Weights of a small audio embedding model: 34.4 epochs.
Rows from block 7, named by matrix and row number. Rows with one number belong to one channel. Each number is 128 + 24 x the weight over its row's rms, rounded and kept within 0 to 255. All counts start at 0. After the name is the row's rms in percent of the matrix's.
# convs0: first width-7 conv (model.blocks.7.convs.0.weight, 288x288x7), inputs 196-209, a 7 kernel for each
# convs1: second width-7 conv (model.blocks.7.convs.1.weight, 288x288x7, transposed), outputs 196-209, a 7 kernel for each
convs0.22 099 [130 148 141 121  92 138 147 116 114 128 154  60 139  97 139 118 103 121 112 132 115 110 157 138 134 163 174  84  85 133 122 135 155 121 157 143 159 100 149 145 121 115 112 136  72 109 118 105 124 141  74 113 160 110 154 124 139 149 184 171 112 125 166 156 138 125 142 144 153 126 132 105 146 120 177 121 143 202 149 137 145 154 112 164 165 161 113 104 100 128 151 135 134 124 126 100 143 117]
convs1.22 098 [131 140 148 141 112 121  97 117 154 154 152 147 121 104 160 170 153 105 159  92 168 109  91 119  79 116 160 170 101  95  67 150 102 120 140 123 136  96 182 127 140 140 109 108 112 173  90  98 128 150 154 143 135 150 129 104 116  97 139 120  93 131 121 120 105  79 135 136 104 129 126 105 127 136 114 113 145 148 152 109 117 114 100 114 127 137 117 147 133 131 134  90 158 144 128  72 143 140]
convs0.23 100 [119 142 101 145 129  82  81  91 132 149 124 152 143 126 152 103 153 117 127 135 148  96 105 138 122 135 133 120 131 135 139 109 157  79 142 109 116  99 141  92 136 116 109 103 144 194 123 136 119 144 128 131  76 131 106 101  94 134 134 118 179 143 106 116 137 127 116 108 179 106 172 135  89 133 201 132 134 141 141 129 107 107 120 147 144 129 121 120 116 112 143  96 161 121 154 103  92 116]
convs1.23 100 [137 113 126 129 132  85 117 100 171 131 113 143 143 129 136 108 160 154 139 105 100 143 118 126 153 144 117 155 125 112 104 142 104 116 133 163 101 100 155 108 116 128 120 113 158 102 118 160 153 123 118 170 184 118 104 115 120 167 118 176  84 111 123 149 120 105 153 125 114  83 158 114 131 155 100 134 109 106 162 112  72 142 105 126 127 132 134 126 162  98 151  86 117 172  98 155 125  99]
convs0.24 099 [113 132 125 144 141 182 138 125 117 164 139 119 124 123 190 138 117 128 146 154 110 110 108 126 115 142 127 129 108 147 151 166  81 171  90 123 146 115 109 106 149 140 131 150 134 135 136 139 130 108 131 117 126 141 133 143 138 131 104 151 123 157 158 138 157 102  68 121 119  81 152 135 139 110  95 111 136 157 150 117  78 148 122 156 140 110 124 135 125  96 110 115  98 143 154 134 131 107]
convs1.24 100 [140 109 137 136 112  80 137 135 165 130 127 166  98 131  85 155  75 161 119 135 150 130 124 165 117 107 155 161 122 128  81 134 116 178 114 126 194 131 140  83 100 145  98 160 134 156 124  81 123 126 112 150  97 124 144 110 118 129 130 109 102  97 149 114 116  89 119 103 100 126 147 112 151  77 116 162 111 138 118 131 163 121 108  61 106 132 161  89 137 170 165 144 124 103 100 125 133  81]
convs0.25 100 [153 136 118 150  88 130 144 133 160  82 169 149 125 119 112 154 143 112 126 141 133 161 128 161 137 178 136 130 139 103  93 132 142 131 100 147 142 160 132 140 114 148 122 151 169 162 108 119 111 150 150 132 181 125 160 123 130 101 154 140 119 104  95 143  70 162 108 121 128 133 109 124 119 137 134 114 118 114  87 126 106 133 132 125 160  93 126 162 115 158 143 104  84 114 113 122 124 119]
convs1.25 104 [107 102  97 131 140 155 113 139 113 135  96  99 147 140 151 137 124  90 110 129 155 186 103 112  95 120 130  85 108 168 122 114 169 122  84 126 145 134 158 125  64 164 131  88 109  94 140 105 163 151 171 127 121 121 109 150 158 122 134 141 108 110 106  97 149 153  98 166 105 102 145 148 126 130  98 119 129  86 133 119 144  95 119 117 130 132 137 159 121 154 125 199 116 110 116 134 114 115]
convs0.26 101 [108 154 124 113 125 142 121 135 137 135 146 171 161 128 146 154 110 109  93 112 115  85 164 145 137 127 132 127 134 144 110 129  92 107 125 129 135 158 104 126 123  98 154 107 107 134  85  91 114 121 164 141 133 124 117 144 151  77 145  98 110 152 124 158 111 121 137 172 114 165  99 119 104  69 108 122 134 116 109  85 131 143  99 153 146 100 113 181 141 155 161 152 135 126 123 160 115 143]
convs1.26 100 [107 171 105 143 139 119  94 135 132 148 101 130 105 116 132 161 143 178  99 178  87 134 125 134  96 131 154 171 186 141 132 144 136 143 140 105 104 139 123 129  98 135 134 126 164 126 140 144 122 140 136 117 125  90  98 118 118 141 106  94 121 151 138 106 127 138 163 120 132 138 135 108 141 134 111 141 132 128 109 122 144 189 170 135 140 112 148  83 117 103 102 131 135 124  74 166  84 105]
convs0.27 098 [147 121  87 204 107 128 102 119  95 112 141 129 118 142 126 117 170 135 128 128 120  86 120  87 133 143 100 106 167 111 135 133 107 135 181 122 137 136  97 130 142 101  83 118 146 108 121 151 126  98 143 128 116 123 125 133 134 141 129 117 115 139 126 136  71 156 183 161  70 107 139 114 103 114 157 188 144 142 124 161 132 137  90 168 169 105 122 150  85 112 105 128 143 110 132 106 112 106]
convs1.27 101 [158 115 139  98  95 136 121 152 127 153 144 147 128  96 143 142 149 120  91 140 105 129 153 164 113 115 168 164 147 126 138  93 144 147 160 127 144 156 160 129 102 152 135 123 121 136 112 114 166  87 177 123 107 122 137 114 124 163 118 132 149 150 144 104 133 123 143 143 106 111 150 117 106 118 142 120 118  93 126 173 101 135 103  79 163 119 166 133 112  98 132 118 130 179 111 132 108 118]
convs0.28 100 [127 165 152 129 124 119 130 107 169 128 184  68 143 158 121 167 158 188 126 117 135 110 120 132  99 119 111 168  82 164 139 107 148  99 111  88 144 138 139 149 149 126 105 140 179 115 112 157 131 150 131 140 122 161  83  93 112  88 108 155 174 111 132 154 100 119 127 155 115 100  84 130  59 131 141 106 119 102 100 127 128 175 131 150  83 120 122 142 141 137 114 112 126 107 109 155 125  79]
convs1.28 099 [122 111 108  68 126 175 116  92 161 142 122 130 138 119 123 119 133 125 144 137 144 102 115 150 150  95 166 123 166 129 144 141  90 140 125 112 105 112 139 162 157 106 103  91 117 117 101 150 104 132 152 108 130  87 134 106 132 123 157 109 119 105 130 119 150 134 116 122 147 100 125 155 112 167 133 136 125  80 124 126 112 105 120 136  96 128 115 147 126 127 134  95 140  88 112 108 122 129]
convs0.29 100 [120 121 100 169  93 160 139 156 136 132 144 186 115 100 138 120 123 118 191 125 131  86 120 126 112 101 130 111 131 113  98 135 135 120 160  97  96 161 163 140 141 157 115 156 123  73 162 116 175 171  86 162 138 159 156 114 129 145 160 114 127 107 177  78 227 114 131 149 105 154 113 160  88 118 171 117 131 130 106 158 157 120  97 103 132  80 170 100 136  68 129 111 127 148  89 137 169 148]
convs1.29 101 [107  80 127 122 133 126 113 152 139 114 142 116 130  98 143 114 101 101  78 131 135 149 149 158 129 128 136 100 105 159  99 110 111 127 141 163 143 143 141 131 129  99 106 151 151 140  92  83 134 113 162 138 155 126 132 109 141  90 122 134  99 143 126 122 128 123 118 119 118 122 162 129 178 104 137 140 132  71 169 119 140 119 133 144 150  86 136  84 125 105 121 146 119 102 115 145 157 121]
convs0.30 100 [154 156  88 124 102 122 148 152 152 152 133 170 111 153 109 116 163 147 173 114 165 118 152 123 140 125 142 134 152  80 130 175 152 127 136  96 168 119  74  62 142 169 146 166 133 136 135 145  92 108 110 135 145 143 125 137 155 118 110 116  83 109 129 110  95 144 141 129 135 156 154 116 131 160 126 134 130 142 163 106 135 128  97 160 163 119 117 129 137 101 154 121 111 106 141 141 114 178]
convs1.30 100 [ 56  99 169 102 105 153 125  93 143 149 119  83  99  95  90 166 125  97 133 120 155  87 119 161 155 108 148 163 158 115 116 144 132 156 134 130  75 109 130 162 112  84 141  47 178 124 101 166 120 133 128 130 117 146  98 125 108 140 128 147 125 112 112 105 130 104 147  97 116 127 118 139 121 134 169 115 120 110 147  99 121 108  78 122 104 113 156 121 150 111 120 114 115  97  91 133 140 129]
convs0.31 100 [132 135 142 112 127 136  87 159 141 115 132 133 110 136 144 109 137 105 178 113  82 129 144 107 138  99 152 151 128 125  92 127 121 136 111 129 136 111  88  53 175 135 119 108 136 141 115  97 120 121 141 143 116 132 118 134 137 143 111 127 102 131 143 171  92 154 118 135  97 178 105 134 120 143 148 138 111 115 198 122  99 179 102 152 168 129 136 118 106 119 148 128  96 173 104 125 136  84]
convs1.31 101 [163 114 155 119 110 173 144 160 145 155 161 134 146  74 145 105 122 138 125 133 137 121 140 138 118 151 124 113 134  60 109 130 145 132 161 144  93 138 112 153  99 175 137 135 109 110 150 149 135 143  97 147 125 178 145 139 131 139 129 132 159 121 131 117 154 132 107  87 157 111 162  70 123 123 117 106 114 135 105 136 145 137  99 113  80 107 159 122  96 138 103  98 146  98 124 120 155 124]
convs0.32 098 [104  61  86 132 166 121 140 127 170 107 123 121 123 137 132 158 115 173 138 115  96 163 105 135 164 120  99 137 109  87 174 103 151  93  91 137 109 129 185 103 124  58 144 153 115  86 123 124 123 153 130 112 117  74 171  78 138 110 104 149  94  73 132 107 132 145 118 150 152 128 110 138 156  88 149 110 146 158 157 110 117 122 128  96 122 149  82 140 111 124 145  96 127 104  92 140 144 148]
convs1.32 100 [161 117 140  96 112 139 117 201 142 179 145 102 127 141  89 152 127 160 112 147 142 137 100 184  95 168 116  99 107  90 153 151 134 142  80 103 134 159 113 101 154 101 105 136 144 107 142 129 156 107 163 154 122 107 124 111 107 151 147  87 126 125  76 118 142 161 134 119 105 138 140 105 142 103 159 141 128 163 152 124 151 117 112 113 104 145 123 116 145 148  92 148 130 152 120 130 166 142]
convs0.33 101 [102 120  77 167 121 103 142 117 137  97 100 149 135 136 135  71 156 196  88 132 132 158 177 136 162 146 179 140  95 177 144 105 124 143  73 150 141 141 105 124 124  94 109 121 147 139 111 101 109 119 173 130 151 109 139 104 114 155 102 119 136 145 167 128 148 125 106 119 148 119 135 120 101 129 139 151 129 156 122 131 161 160 111 128 137 200 126 127 131 139 103 130 130 124 114 120 114  96]
convs1.33 101 [148 151 112  94 159 156  85 111 101 106 152 130 101 120 116 146 119 102 136 157 133  77 126 123 119 120 150 142 169 116 111 156 128 127 122 139 161 136  89 151  84 115  98 168 120 153 131 115 142 150 115 140 134 141 124 160 133 105 118 156 131 121 141 123 131 150  84 111 129 131 116 132 108 122 143 142 113 129 122 142 133 112 119 144 122 138 155 110  70 120  89  97 125 150 100 157 158 115]
convs0.34 094 [126 124 144 142 119 108 157 176 179 140 172 120 100 128  94 139 108 140 157 126 108 140 109 125 120 130 142 157 110 107  88 140 122 164 137  95 157 129 125 133 139 111 147 128 143 116 147 141 130 124 125 165 148 155 152 110 124 156 145 115 131 127 128 110 117 162 145 146 130 143 103 135 156  89 113 136 154 111 124 119 122 106 134 144 134  94 117 109 180 115 122 119 157 155  88 134 159 127]
convs1.34 097 [118 132 154 115 112 145 142 116 117 113 149 109 143 109 159  98  91 160 102 106 139 116 137 120 114 119 133 195 203  84 115 141 189 131 145 114 101 126 128  99 162 125 116 153 114 138 159 142 117 150 149 126 136 109 137 126  80 123 121 120 140 150  99 115 116 114 163 133 116 103 106 112  98 143 127 141 111 178 128 161 116 134 134  92 149  82 127 128 165 105 169 114 177 150 127 139 111 109]
convs0.35 097 [120 167  79 145 172 126 122 127 138 138 101 116 118 118 157 140 129 136 153 100  89 131 106  97  92 168 131 131 118  89 139 149 149  74 120  99 127 110 122 124 160  90 130 117 120 145 135  95 106 124 123 106 147 107 139  96 125  90 158 121  70  98 147 164  91 159 124 137 135 110 134 141 121 128 138 167 124 114 178 143 165 152 141 154 158 120 138 105 134 123  89 137 121 159 119 144 137 116]
convs1.35 100 [127 153  81 115 115 137 101 156 147 126 135 110 179 105 148 119 115 118  71 102 127 172 124 145 150 128 119  90 166 123 133 155 138 146 114 129 154 100 134 170 108 122 165  88 160 146 153 146 129 106  94 142 121 125 161 138 144 125 128  86 157 170 137 114 128 119  69 132 122 119 119 112 107 150 118 144 112 126 122 121 133 121  96 107 131  97 110 142 112  93 145 131 107 126 103 169 157 102]
convs0.36 100 [138 130 140 106 167 129 136 109 116 107 104 127 100 157 154 138 125  99 117 163 153 108 130 148 129 148 153 150  90 136 163 147 110 159  61 140  88 157 133 168 148 128 148 111 137  87 131 150 109 138 100 135 114 179 116 130 161 173 154 157 106 152 149 118 155 148 103 136 116 128 175 140 119 163  66 157 135 145  99 127 112 150 128 128 133  86 130 133 102 159 113  96 163 126 133  99 129 109]
convs1.36 097 [139 139 141  75 171  84 176 131 178  96 122 115 144 121 101 156 165 188 114 130 115 122 122 119  90 102  95 157 146 134  99 141 123  77 119  94 117 121 159 108 153 124 123 114 154 108 133 117 127 142 124  99 151  92 139  72 106  90  94 155 104 120  95 127 127 123 153 143 116 133 140 108  98  87  75 159 122 104 141 114 138  81 152 142 181 103 123 105 150 126 161 113 152 153 105 166  81  91]
convs0.37 101 [ 81 147 115 152 120 141 151 120 131 105  95 149 150 137  97 125 152 139  97 137  81  98 140 119 144 114 143 115 130 134 126 103  98 121 151 157 125 127 148 117  95 168  95 121 151  69 168 160 140 109 143 113 100 147 104 137 131 131 174 142 131 105 107  87 158 149  67 138 161  94 145 126 120 133 121  43 139 132 112 116 136 135 150 189 110 149 127 123  84 135 168 132  77 140 138 100 122 127]
convs1.37 100 [134 126 118 110 123 129 118 138 134 105 135 169 108  84 145 166 140 126 174 133 138 129 105 139  97 147 174 143 160 112 116 140 166 121 115 129 171 126 142 116 103 148 138 109 163 158 149 107 120 158 139  93 104 126 120 134 143 119 123 143 121 148 107 124 165 137 119 142 146 107 170 163 157 104 135 122 178  89 105 176  90 147  60 127 111 118 106 118 159 154 120 135 108 177 108  63 105 165]
convs0.38 103 [154 126 104 119 156 149 139 123 155  86 109 143 113 158 123 167 125 104 103  98 180 154 132 123 148 145 105 123 127 117 108 151 125  98 104  99 126 116 118 120 115 124 187 111 135 119 128 145 138  75 153 136 127 147 107  99 142 103 165 135 156 120 120 152 116 113 159 143 125  97 151 144  89 106  80 110 132 133 133 135 143 166 139 138 126 166 124 130 135 129 102 118  89 110 158 147 117 123]
convs1.38 102 [171 123 145 114 143 119 107  98 161 152 114 127 110 119  91  95 112 115 134 141 159 136  76 123 104 170 105  92 123 121 129  92 193 125 146  78 150 144 115 178 122 107 140 135 132  81 144  92  78 110 163 106 120 147 157 122 130 111 153 119 142 172 165 112 154 122 105 142  80 143  90  86 136  94 125 111 132 133 130 109  93 113 121  94 104 151 174 152 137  79 125 128 128 113  97  97  73 161]
convs0.39 102 [145 114 144 129 118 150 139 148 119 148 145 136 137 152 143 112 107 126  97 111  78 116 109 153  94 151 145 129  93 125 118 113 121 165 140 170 125 142  87 144 125 140 153 136 144 148 142 128 101 141 118 109 110 151 140 147  98 140 117 127 116 111 146 117 121 109 125  97 128 131 126  93 104 152 123 128 138 128 105 129 105 111 133 142  94 128  98 104 114 127 164 118 160 108 107 112 129  92]
convs1.39 098 [ 95  87  98 119 108  94 103 152 157 115 108 125 175  94 134 127 103 106 113 107 137  98 136 148 147 152 145 135  95 134 121 149 115 117 156 158 149 111 130 105 166 103 139 115 134 153 149  92 144 126 147 160 143  91  82 124 133 180 125  99 100 134 119  91 111 142 158 110  87 120 137 151 122 130 144 141 162 114 152 114 106 137  99  82 132 184 110 106 147 117 159  92 122 110  97 119 160 125]
convs0.40 101 [128  82 120 156 170  80 146 148 162 122 144 173 145  99 115 136 181  74 108 115 107 143 127 132  75 186  93 133 112 206 101 129 132 146 135 122 127 141  79 113 122 137 136  98 139  71 118  91 140 117 105 165 160 106 143 137  92 126 111 134 124 123 150 133 113 105 114 146 120 145 129  98 114 113 140 161 131 120 154 161 104 128 125 106 130 107 169 142 183 137  99 112 133 130 138 152 100 144]
convs1.40 102 [130 134 142  78 120 169 126 131 131 136 124 107  98 131 154 120 163  52 177 128 146 155 106  64 142 148 109 107 106 131 130 101 143 106 149 102 111 109 125 120 126 103 119 121 119 126 116 126 157 159 103  87 149 178 107 166  87 109 182 136 177 148 131 115  82 160 157  96 184 130 135 116 108 136 141 146 110 178 126 127 127 101 145 141 160 144  97 136 104 124 134 181 125 186 113  86 181  92]
convs0.41 102 [189 161 100  79 157 121 121 130 123 143 186  97 111 141 127 105  98 101 119 175 126 179 119 169 104 117 146 129 128 131 126 121 164 112 147  95 116 142 139 161 120 127 118 140 140 108 133 177 127 102 142 136 159 146  95 117 124 119 147  97 187 154 126  89 168 127 187 145  95 128 148  94 132 129 131 143 185 131 159 139 142 124 156 165 103 132 158 122 144 108 147 141 140 175 106  62 118 153]
convs1.41 101 [108 120 121  76 144 154 130  94 159 115  90 164 138  99 147 142  98 159 154 108 138  75 129 151 174 138 146 133 140 194 117 149 148 142 135 146 104 120 115  96 124 139 109 145  86 138 131 129 142 102 128 133  94 148 147  99 133  89 162 128 107  90 152 151 102 142 114 129 145 130 123 116 131 110 107 127 144  97 121 120  53 119 125 122 164  79  91 178 102 135 151 164  94 150 103 127 100  85]
convs0.42 101 [128 133 147 159 101 125 126  98 128  96 134 101 144 130  94 125 128  95 151 116 123  85 135 133 122 123 100 129 142 113 180 143 142 117 161 142  78 103 138 112 128 144 129 119 160 107 140 127 128 116 165 125 120 111 123 117 147 116 117 120 108 112 127 146  92 122 158 110 137 159 106 120 159 102 151  76 133 155 158  95 124 128 152 151  95 124 132 118 100 103 109  99 143 153  98 157 136  98]
convs1.42 099 [139 156 149 152 123 164 119 113 150 133 104 155 161 159  96 163 146 121 143 131 116 156 144 127  87 158 131 122 120  98 112 153 116 119 172 124  97 129 118 114 143  92 122 118 115 182 105 129 125 126 155  88 110 139 122 138 144 126 105 152 131 132 143 152 134 157 144 144 166 190 188 119 116  93 140 131 116  88  78 133 107 166  99 124  91 156 111 119 141 174 110 148 113 119 102 126 166 107]
convs0.43 102 [114 137 147 121 139 109 124 146 161 114 128 143 156 109 131 129 100 160 135 113 125 167 140 109  78 113 137 174 115 163 114 156 155 108 127 105 154 122  73 108 158 116 142  95 112 124 166 110 135 155 151 141 117 175 104 131 125 116 110 127 125 109 145 123 116 112 164 107  64 113 162 100 104 133  97 150  81 208  92 202 134  98 124 143 122  88 157 147 127 125 119 102 137 125 148  80 114 153]
convs1.43 100 [132 130 130 131 127 171 107 121 134 107 143 135 116 113 126 169 117 141 140 119  75 132 148  70  83 129 152 106 102 168 136  74 150 107 113 120  88 156 112 142 122 125 115 159 126 111 121 151 140 160 115 120 135 105 117 127 120 146 143  77 148 141 100 148 130 113 124 161  89  76 144 130 143 120 153 129 124 108 135 169 137 104 155  99 179 106 144 139 104 178  95 155 138 136 136 169 144 137]
convs0.44 101 [113 165 186 119 154 137 113 129 147 114 116 129  91 106 127 115 102  93 154 110 105 180  85 100 114 132 122 137 123 149 124 155 134 131 124 158 114 105 144 121 132 141 102 119 139 100 127 116 140 123  94 137 139 116  85 131 102 107 126 121 131 143 103 107 114 133 131 103 136 137 119 124 173 161 120 153 122 169 113  99  76 125 117 126 161 169  63 137 112 154 134 132 123 142 117 121 162 147]
convs1.44 100 [106 132 132 107 120 164 153 156 149 105 183 102  64 161 115 156 127 132  78 102 111 118 112 106 117 143  76 114 139 120 128 129 133 146 139 129 145 112 141 143  81 137  92 129 113 129 145 128 133 108 115 143 121 105 110 120 108 119 123 123 103 140 103 144 127 136 116 127 123 164 140 116 125 150 134 156 148 109 163 131 133 139 107 109 121 196 104 125 102 140 130 130 161  93 154 123 127 137]
convs0.45 101 [143 150 116 165 115 113 106 128  86 134 153 145 131 103 160  98 143 149 127 106 124  96 163 117 116 106  92 150  95  97 157 170 111  97  99 134 148 137  99 104 126 140 139 135 133 101 194 126 123 104 140 110 136 169 161 135 169 164  72 132  81 118 113 154 139  93 141 169 136 129 136 130 140 117 145  86 167 174 204 158 108 140 145 127 144  98 112 121 152 139 139 127 136 120  95 131 134  93]
convs1.45 102 [131 118 152 149 191  92 124 146 157 130 174 108 129 156 114 171 156 143  88 141 101 119 137 122 125 109 126 161  93 117 115 113 124 100 143 113  82 159 154  93 133  96 134 130 100 121 138 116 130 133 104 101 144  76 132 142 117 130 108 121 153  99 105 136 145 193 165 158 138 145 124 135 116 148 138 123 141 119  95 118 152 168  89 141 127 142 110 112 115 117 135 125 102 144 131  96 115 124]
convs0.46 099 [134 146 155 133 164 165 117 108 115 102 146 144 135 131 142 138 148  67 167 176 121 163 140 104 145 137  98 118 147 117 171 112 186 123 157  99 128 135 130 136  97 112 126  83 187  72 137 103 130 114  84 122 142 154 149  97 131 104 154 128 145 111 106 133 117 141  98  98  95 124 126 103 100  80 101 123 100 152  95  94  86 127  89 131 124 161  96 187  79 118 103  85 116 115 152 179 117 144]
convs1.46 099 [114 140 137 145 127  92 163 129 144  72 113 112 164 103 151 108  84  94 123 117 112 158 138 132 130 140 139 145 164 155  88 125  93 132 150 128 120 111 114  98 115  93 121 112 124 123 102 106 121 151 148 125 113 167 132  88 167 148 129 154 109 134 104 122 105 174 142 164 116 129 114 150 101 137 132 121 147 130 129 177 132 103 138 152 133 112 116 162 136 125 147 114 110 124 136 137  96 141]
convs0.47 099 [129 120 128 147 121 124 120 152 127  99 160 135 108  78 144 118 140 104 138  77 147  94 109 127 177 121 144 142 119 133 187 157 139 145 164 124 155  90 128 111 141  97 133 108 101 157 131 143 135 145  66 114 114 121 125 159 121  86 140 153 118 149 125 125  53 144 109  87 154 157 131 143 125 144 104 113 136 153 120 106 118 138 118 112 171 101 109 134 150 151  78 147 158 108 140 128 143 121]
convs1.47 100 [ 93 140 138 151 142 114 113 119 126  90 119 143 140 114 110 127 140 133 133 129 128 122 169  85 160 111 151 132 143 113 133 142 115 148 127 166 119 130 102 140 108  75 133 123 102 150 149 142 162 124 128 101  82 136 140 153 142 133 113  99 102 128 106 109 146 149 131 123 123 148 145 130 154 104 114  91 186 166 163 150 129 125  81 132 132 147 113 134 114 144 132 100 111 107 131 103 106  88]
convs0.48 097 [130 127 101 158 138 133 107 145 131 119 153 108 137 165  98 108 142  98 118 116 102 109  95 124 117 141 157 144 120 156 149 115 110 142 148 132 136 142 145 102 122 123 119  98 126 121 130 111 174 127 164 171 128 130 122 137 149 127  99 141 125 103 172 168 123 114 148 114 130 155 121 104 112 136 171 127 138 112 116 175 128 139 148 147 116 120 135 113 153 103 119 120 138 115 135 101 133 145]
convs1.48 098 [ 98 129 119 100 137 105 139 102  90 128 153  87  76 151  91 121 151 124  97 121 152 102 160 126 156 149 130 135 132 136 133 124 108 133 155 120  95 164 136 143 109  62 128  89 157  87 103 159 173 149  94 143 176 123 116 119 137 179 125 136 142 131  98 144 138  99 110  98 118 118 142 141 105 145 154 148 154 106 135  93 125  80 104 110 129 138 143 134 112 143 120 175 154 143 124 161 139 151]
convs0.49 100 [135 125 165 139  89 158 145  95 130 106 116 122  92 179  98 109 103 135 121 121 117 104 155 136 145  74 161 121 107 133 109 152 140 105 163  93 137 180 183 152 190 128 123 138 149 146 147 162 110 143  92 106 105 125 148  78 117 169 138  97 122 168 112 142 144 147 131 141 128 135 158 127  88 120 125 117  98 130 129 119 158 136 117 119 138 117 100 124 130 147 122 122 159 147 109 108 130 102]
convs1.49 099 [154 126 143 182 131 172 109 130 123 142 141 146 130 138  92 125 112 121 121 132 138 126 151 162 137 133 139 165 128 145  94  96 130 164 110  90 148  94 120 129 120 131 159 126  96 135 138 128 136 130 168 168  96 124 131 111 172 164 142 167 128  93 159 115 148 119 143 121 119 126 174 181 118 118 156 139 141 131 105  82 141 116 148 142 106 155  86 120 123 124 115 149 167 109 137 127 121 101]
convs0.50 100 [136 153 140 134 155 162 117 128 111 126 133 135 148 172 110 102 121 137 129 138 121 132  74 146 116 115 106 137 138 137 114 143 116  92 117 158 124 139  85  83 127 135  91 123  98 116 164  94 157 117 142  89 162 137 118 151 115 132 128 106 145 158 142  72  81 122 119 115 119 192 105 121 147  79 134 133 168 124 109 113 149 172 121 141 114 100 126 124 131 147 144 143 146 107 158 111  99 128]
convs1.50 100 [ 99 128 178 152 109 152 151 137 164  94 122 126  99 160 121 127 106  75  95 154 144 147 128 128 167 110 118 152 159 140 114  76 172 139 156 140 163 120 134 103 150 110 120 168 150  93 119  97 167 148 143 138 127 105 136  93  76 101 130 161 140 148  94 130 101  99 120 126  96  88 116  90 160 159  88 122 146 103 143 111  99  89 161 122 146 167 120 116 122  96 138 155 135 102 145 144 107 121]
convs0.51 100 [ 94 113 127 111 190 120 114 110 100 128  96 157 123 127 137 113 102 173 121 129 168 133 135 106 138 159  98 142  94  84  98 109 174  82 117 120 158  87 151 149  93 117 105 118 148 123 130 139  97 137 123 114  92 145 106  83 111 128 149 120 172  61 176 150 159  99 126 133 121 168 143 123 163 149 145 143 154 102 162 166 142 116 113 129 128 144 139 105 165 139 117 109 129 160 136 140 118 132]
convs1.51 099 [164 126 134 142 117  93 154  87 117  78 128 110 159 137 171  72 135 109 146 133 143 146 113 100 154 115 173 120 116 154 134 142 144  86 141  91 174 105 130 143 144 164 184 119 119 106  96 146 115 141 162 177 135 147 120 144 145 155 159 151 185 120 105 136 106 112 133 122 122 146 131  86  91 110 121 166 128 136 141 154 130 100 128 114  99 102 144 129 118 165 100 124  94 131 129 129 151 131]
convs0.52 100 [ 98 114 166  97 113 111  97 116 120 117 121  84 130 161 112 137 125 133 141 140 123 168 119 150 149 103 138 134  94 136 101 122 109 105 147 125 152 125 117 111 148 149 135  94 120 173 146 142 175 123 162 117 104 114  84 158 156 104 134 173 130 135 127 149 138 112 126  96  93 124 154 120 138 122 103 123 167  79 151 101 141 113 121 127 104 100 152 125 110 166 116 133  95 141 119 119 137 147]
convs1.52 097 [ 96 112 128 110 133 116  99 111 142 133 129 107 116 105 120  92 151 139 135  94 184 133 116 125 144 137 160 118  89 140 164 111 127  96 129 148  71 171 125 127 132 161 148  65 198 139 117 128 111 144 113 132 130 175 128  89 139  96 115 143 147 140 118 156 129 127 120 144 111  93 107 151 147 115 134 123 109 135 121 123 113 128 134 162 161  84 130 109 121 141 143 109 136 149 136 151 120 164]
convs0.53 101 [156 127 126 108 115  91  75 118 118 148 168  97 120 142 159 131 100 182 159  88 108 162 138 108 131 127 150 136 167 142  75 144 112 143 122 140 111 153 133 146 142 125 123 148 102 144  94 157 124 139 140 116 107 140 110 158 140 121 127 150 126 106 140 153 100 133 148 108 131 100 149  98 130  63 118 131 125 148 140 112 139 149 135 111 163 114 166 135 150 137 145 121 119 170 123 144  83 165]
convs1.53 101 [151 110 168 120 121 153 125 168  99 121 118 145 139 117 145 111 114 148 153 149 132 145 169  89 135 117 157 117  88 101 133 130 149 135 107 142 126 129 109 130  96 180 116 182  99 139 154 105 140 109  98 171 160 111 113 111 119 143  88 146 121 112 124  69 148 114 150 152 145 133  63 156 131 161 139 179 150 129 116 130 135 171  95 114  83 149  88  95 131  96 151 104 114 125 143 154  97 105]
convs0.54 103 [169 112 155  95 123 146 122 124 112 101 111 132 139 122 129  95 148 110 129  66 155 141 114 125 129  52 118 143 117 125 126 110 172 135 156 145 120 132 127 102 120 109 127 131 128 127 115 154  93 131 109 101 149 105 144 111 136 130  77 155 147 112 153 163 100 184 116 130 175 105 120 116 159 179 115  96 142  95 126 131 118 170  94 143 164 127 146 125 129 153 124 103 124 102 170 121  83 128]
convs1.54 100 [179 102 120 149 106 105  80 111 111 126 113 127 100 146 143  81 118  91 160 141 163 132  98 137 121 114 130 151 115  85 108 182 135 135 108 162  85 152  91 167 129 106  84 130 128 126 163 118 154 103 149 145 166 123  88 153 114 176 149 139 170 109 102 130 103 168 130 130 111 127 121 123 115  77  78 131 172 138 118 155 142 138 133 112 170 128 117 145  98 116 139 105 139  84 186 159 165  96]
convs0.55 096 [196 118 144 134 139 106 109 139 123 146 123 110 169 151 110 154 148 139 108 131 124 112 119 131 169 169 175 171  96 104 131 137 170  71  77 140  98 108 130 143 140 144 169 100 126 137  83 142 141 107 116 123 142 135 128 152 162 146 137 133 113 123  84 127 146 162 155 103  98 111 148 149  74 102 139 126 119 141  98 117 141 124 126 112 137 148 113  79 118  90 131 146 100 150 177 153 148  95]
convs1.55 099 [154 154 162 134 101 122 135 122 101  98  80 131 148 152 105 114 157  88 153 151 132 168 121 125 151 143 108 115 134 140 120 129 105 122 153 123  86 129 107 103 172 108 119 144 148  95  78  86 135 105 155 137 108 111 135 128 118 108 135 130 118  80 133 158 136 118 141 126 135  99 133  98 116 128 146 111 134 120 130 221  86 112 149 148 183 118 135 134  92 132 117 133  96 108 104 156  99 124]
convs0.56 100 [108 131 120 143 185 179 127 101 106  99 133 141 119 137 109 138 140  85 141 100 114  98 179 184 144 109 159  97 152 147 140 136 119 113 125 112 139 104 136 121 134  87 173 105 139  93 149 162 161 154 165 151 128 102 136 144  95 113 109 138 140  66 136 150  80 114 121 137 124 128 122 108  98 104 107 145 129 120 158 152 128 168 141 113 157 140 149 127 126  81  99 135 126  60 131 140 154 122]
convs1.56 101 [101 155 120 101 120 146 101  64 112 171 130 102 151 138 150 160 105 155 167 131 136 151 134  89 119 112 146 123 134 130 121 113 107 114 158 142 134 136 138 122 109 115 115 138 113 113 108 129 146 147 147 132 184 111 128 102  88 113 140 129 141 126 129 130 117 170 102 166 135 118 181 101 134  88 114  92 118 156 152 121 126 161 132 163 163 148 106 116 117 127 138 122 113 151 139 102 101 111]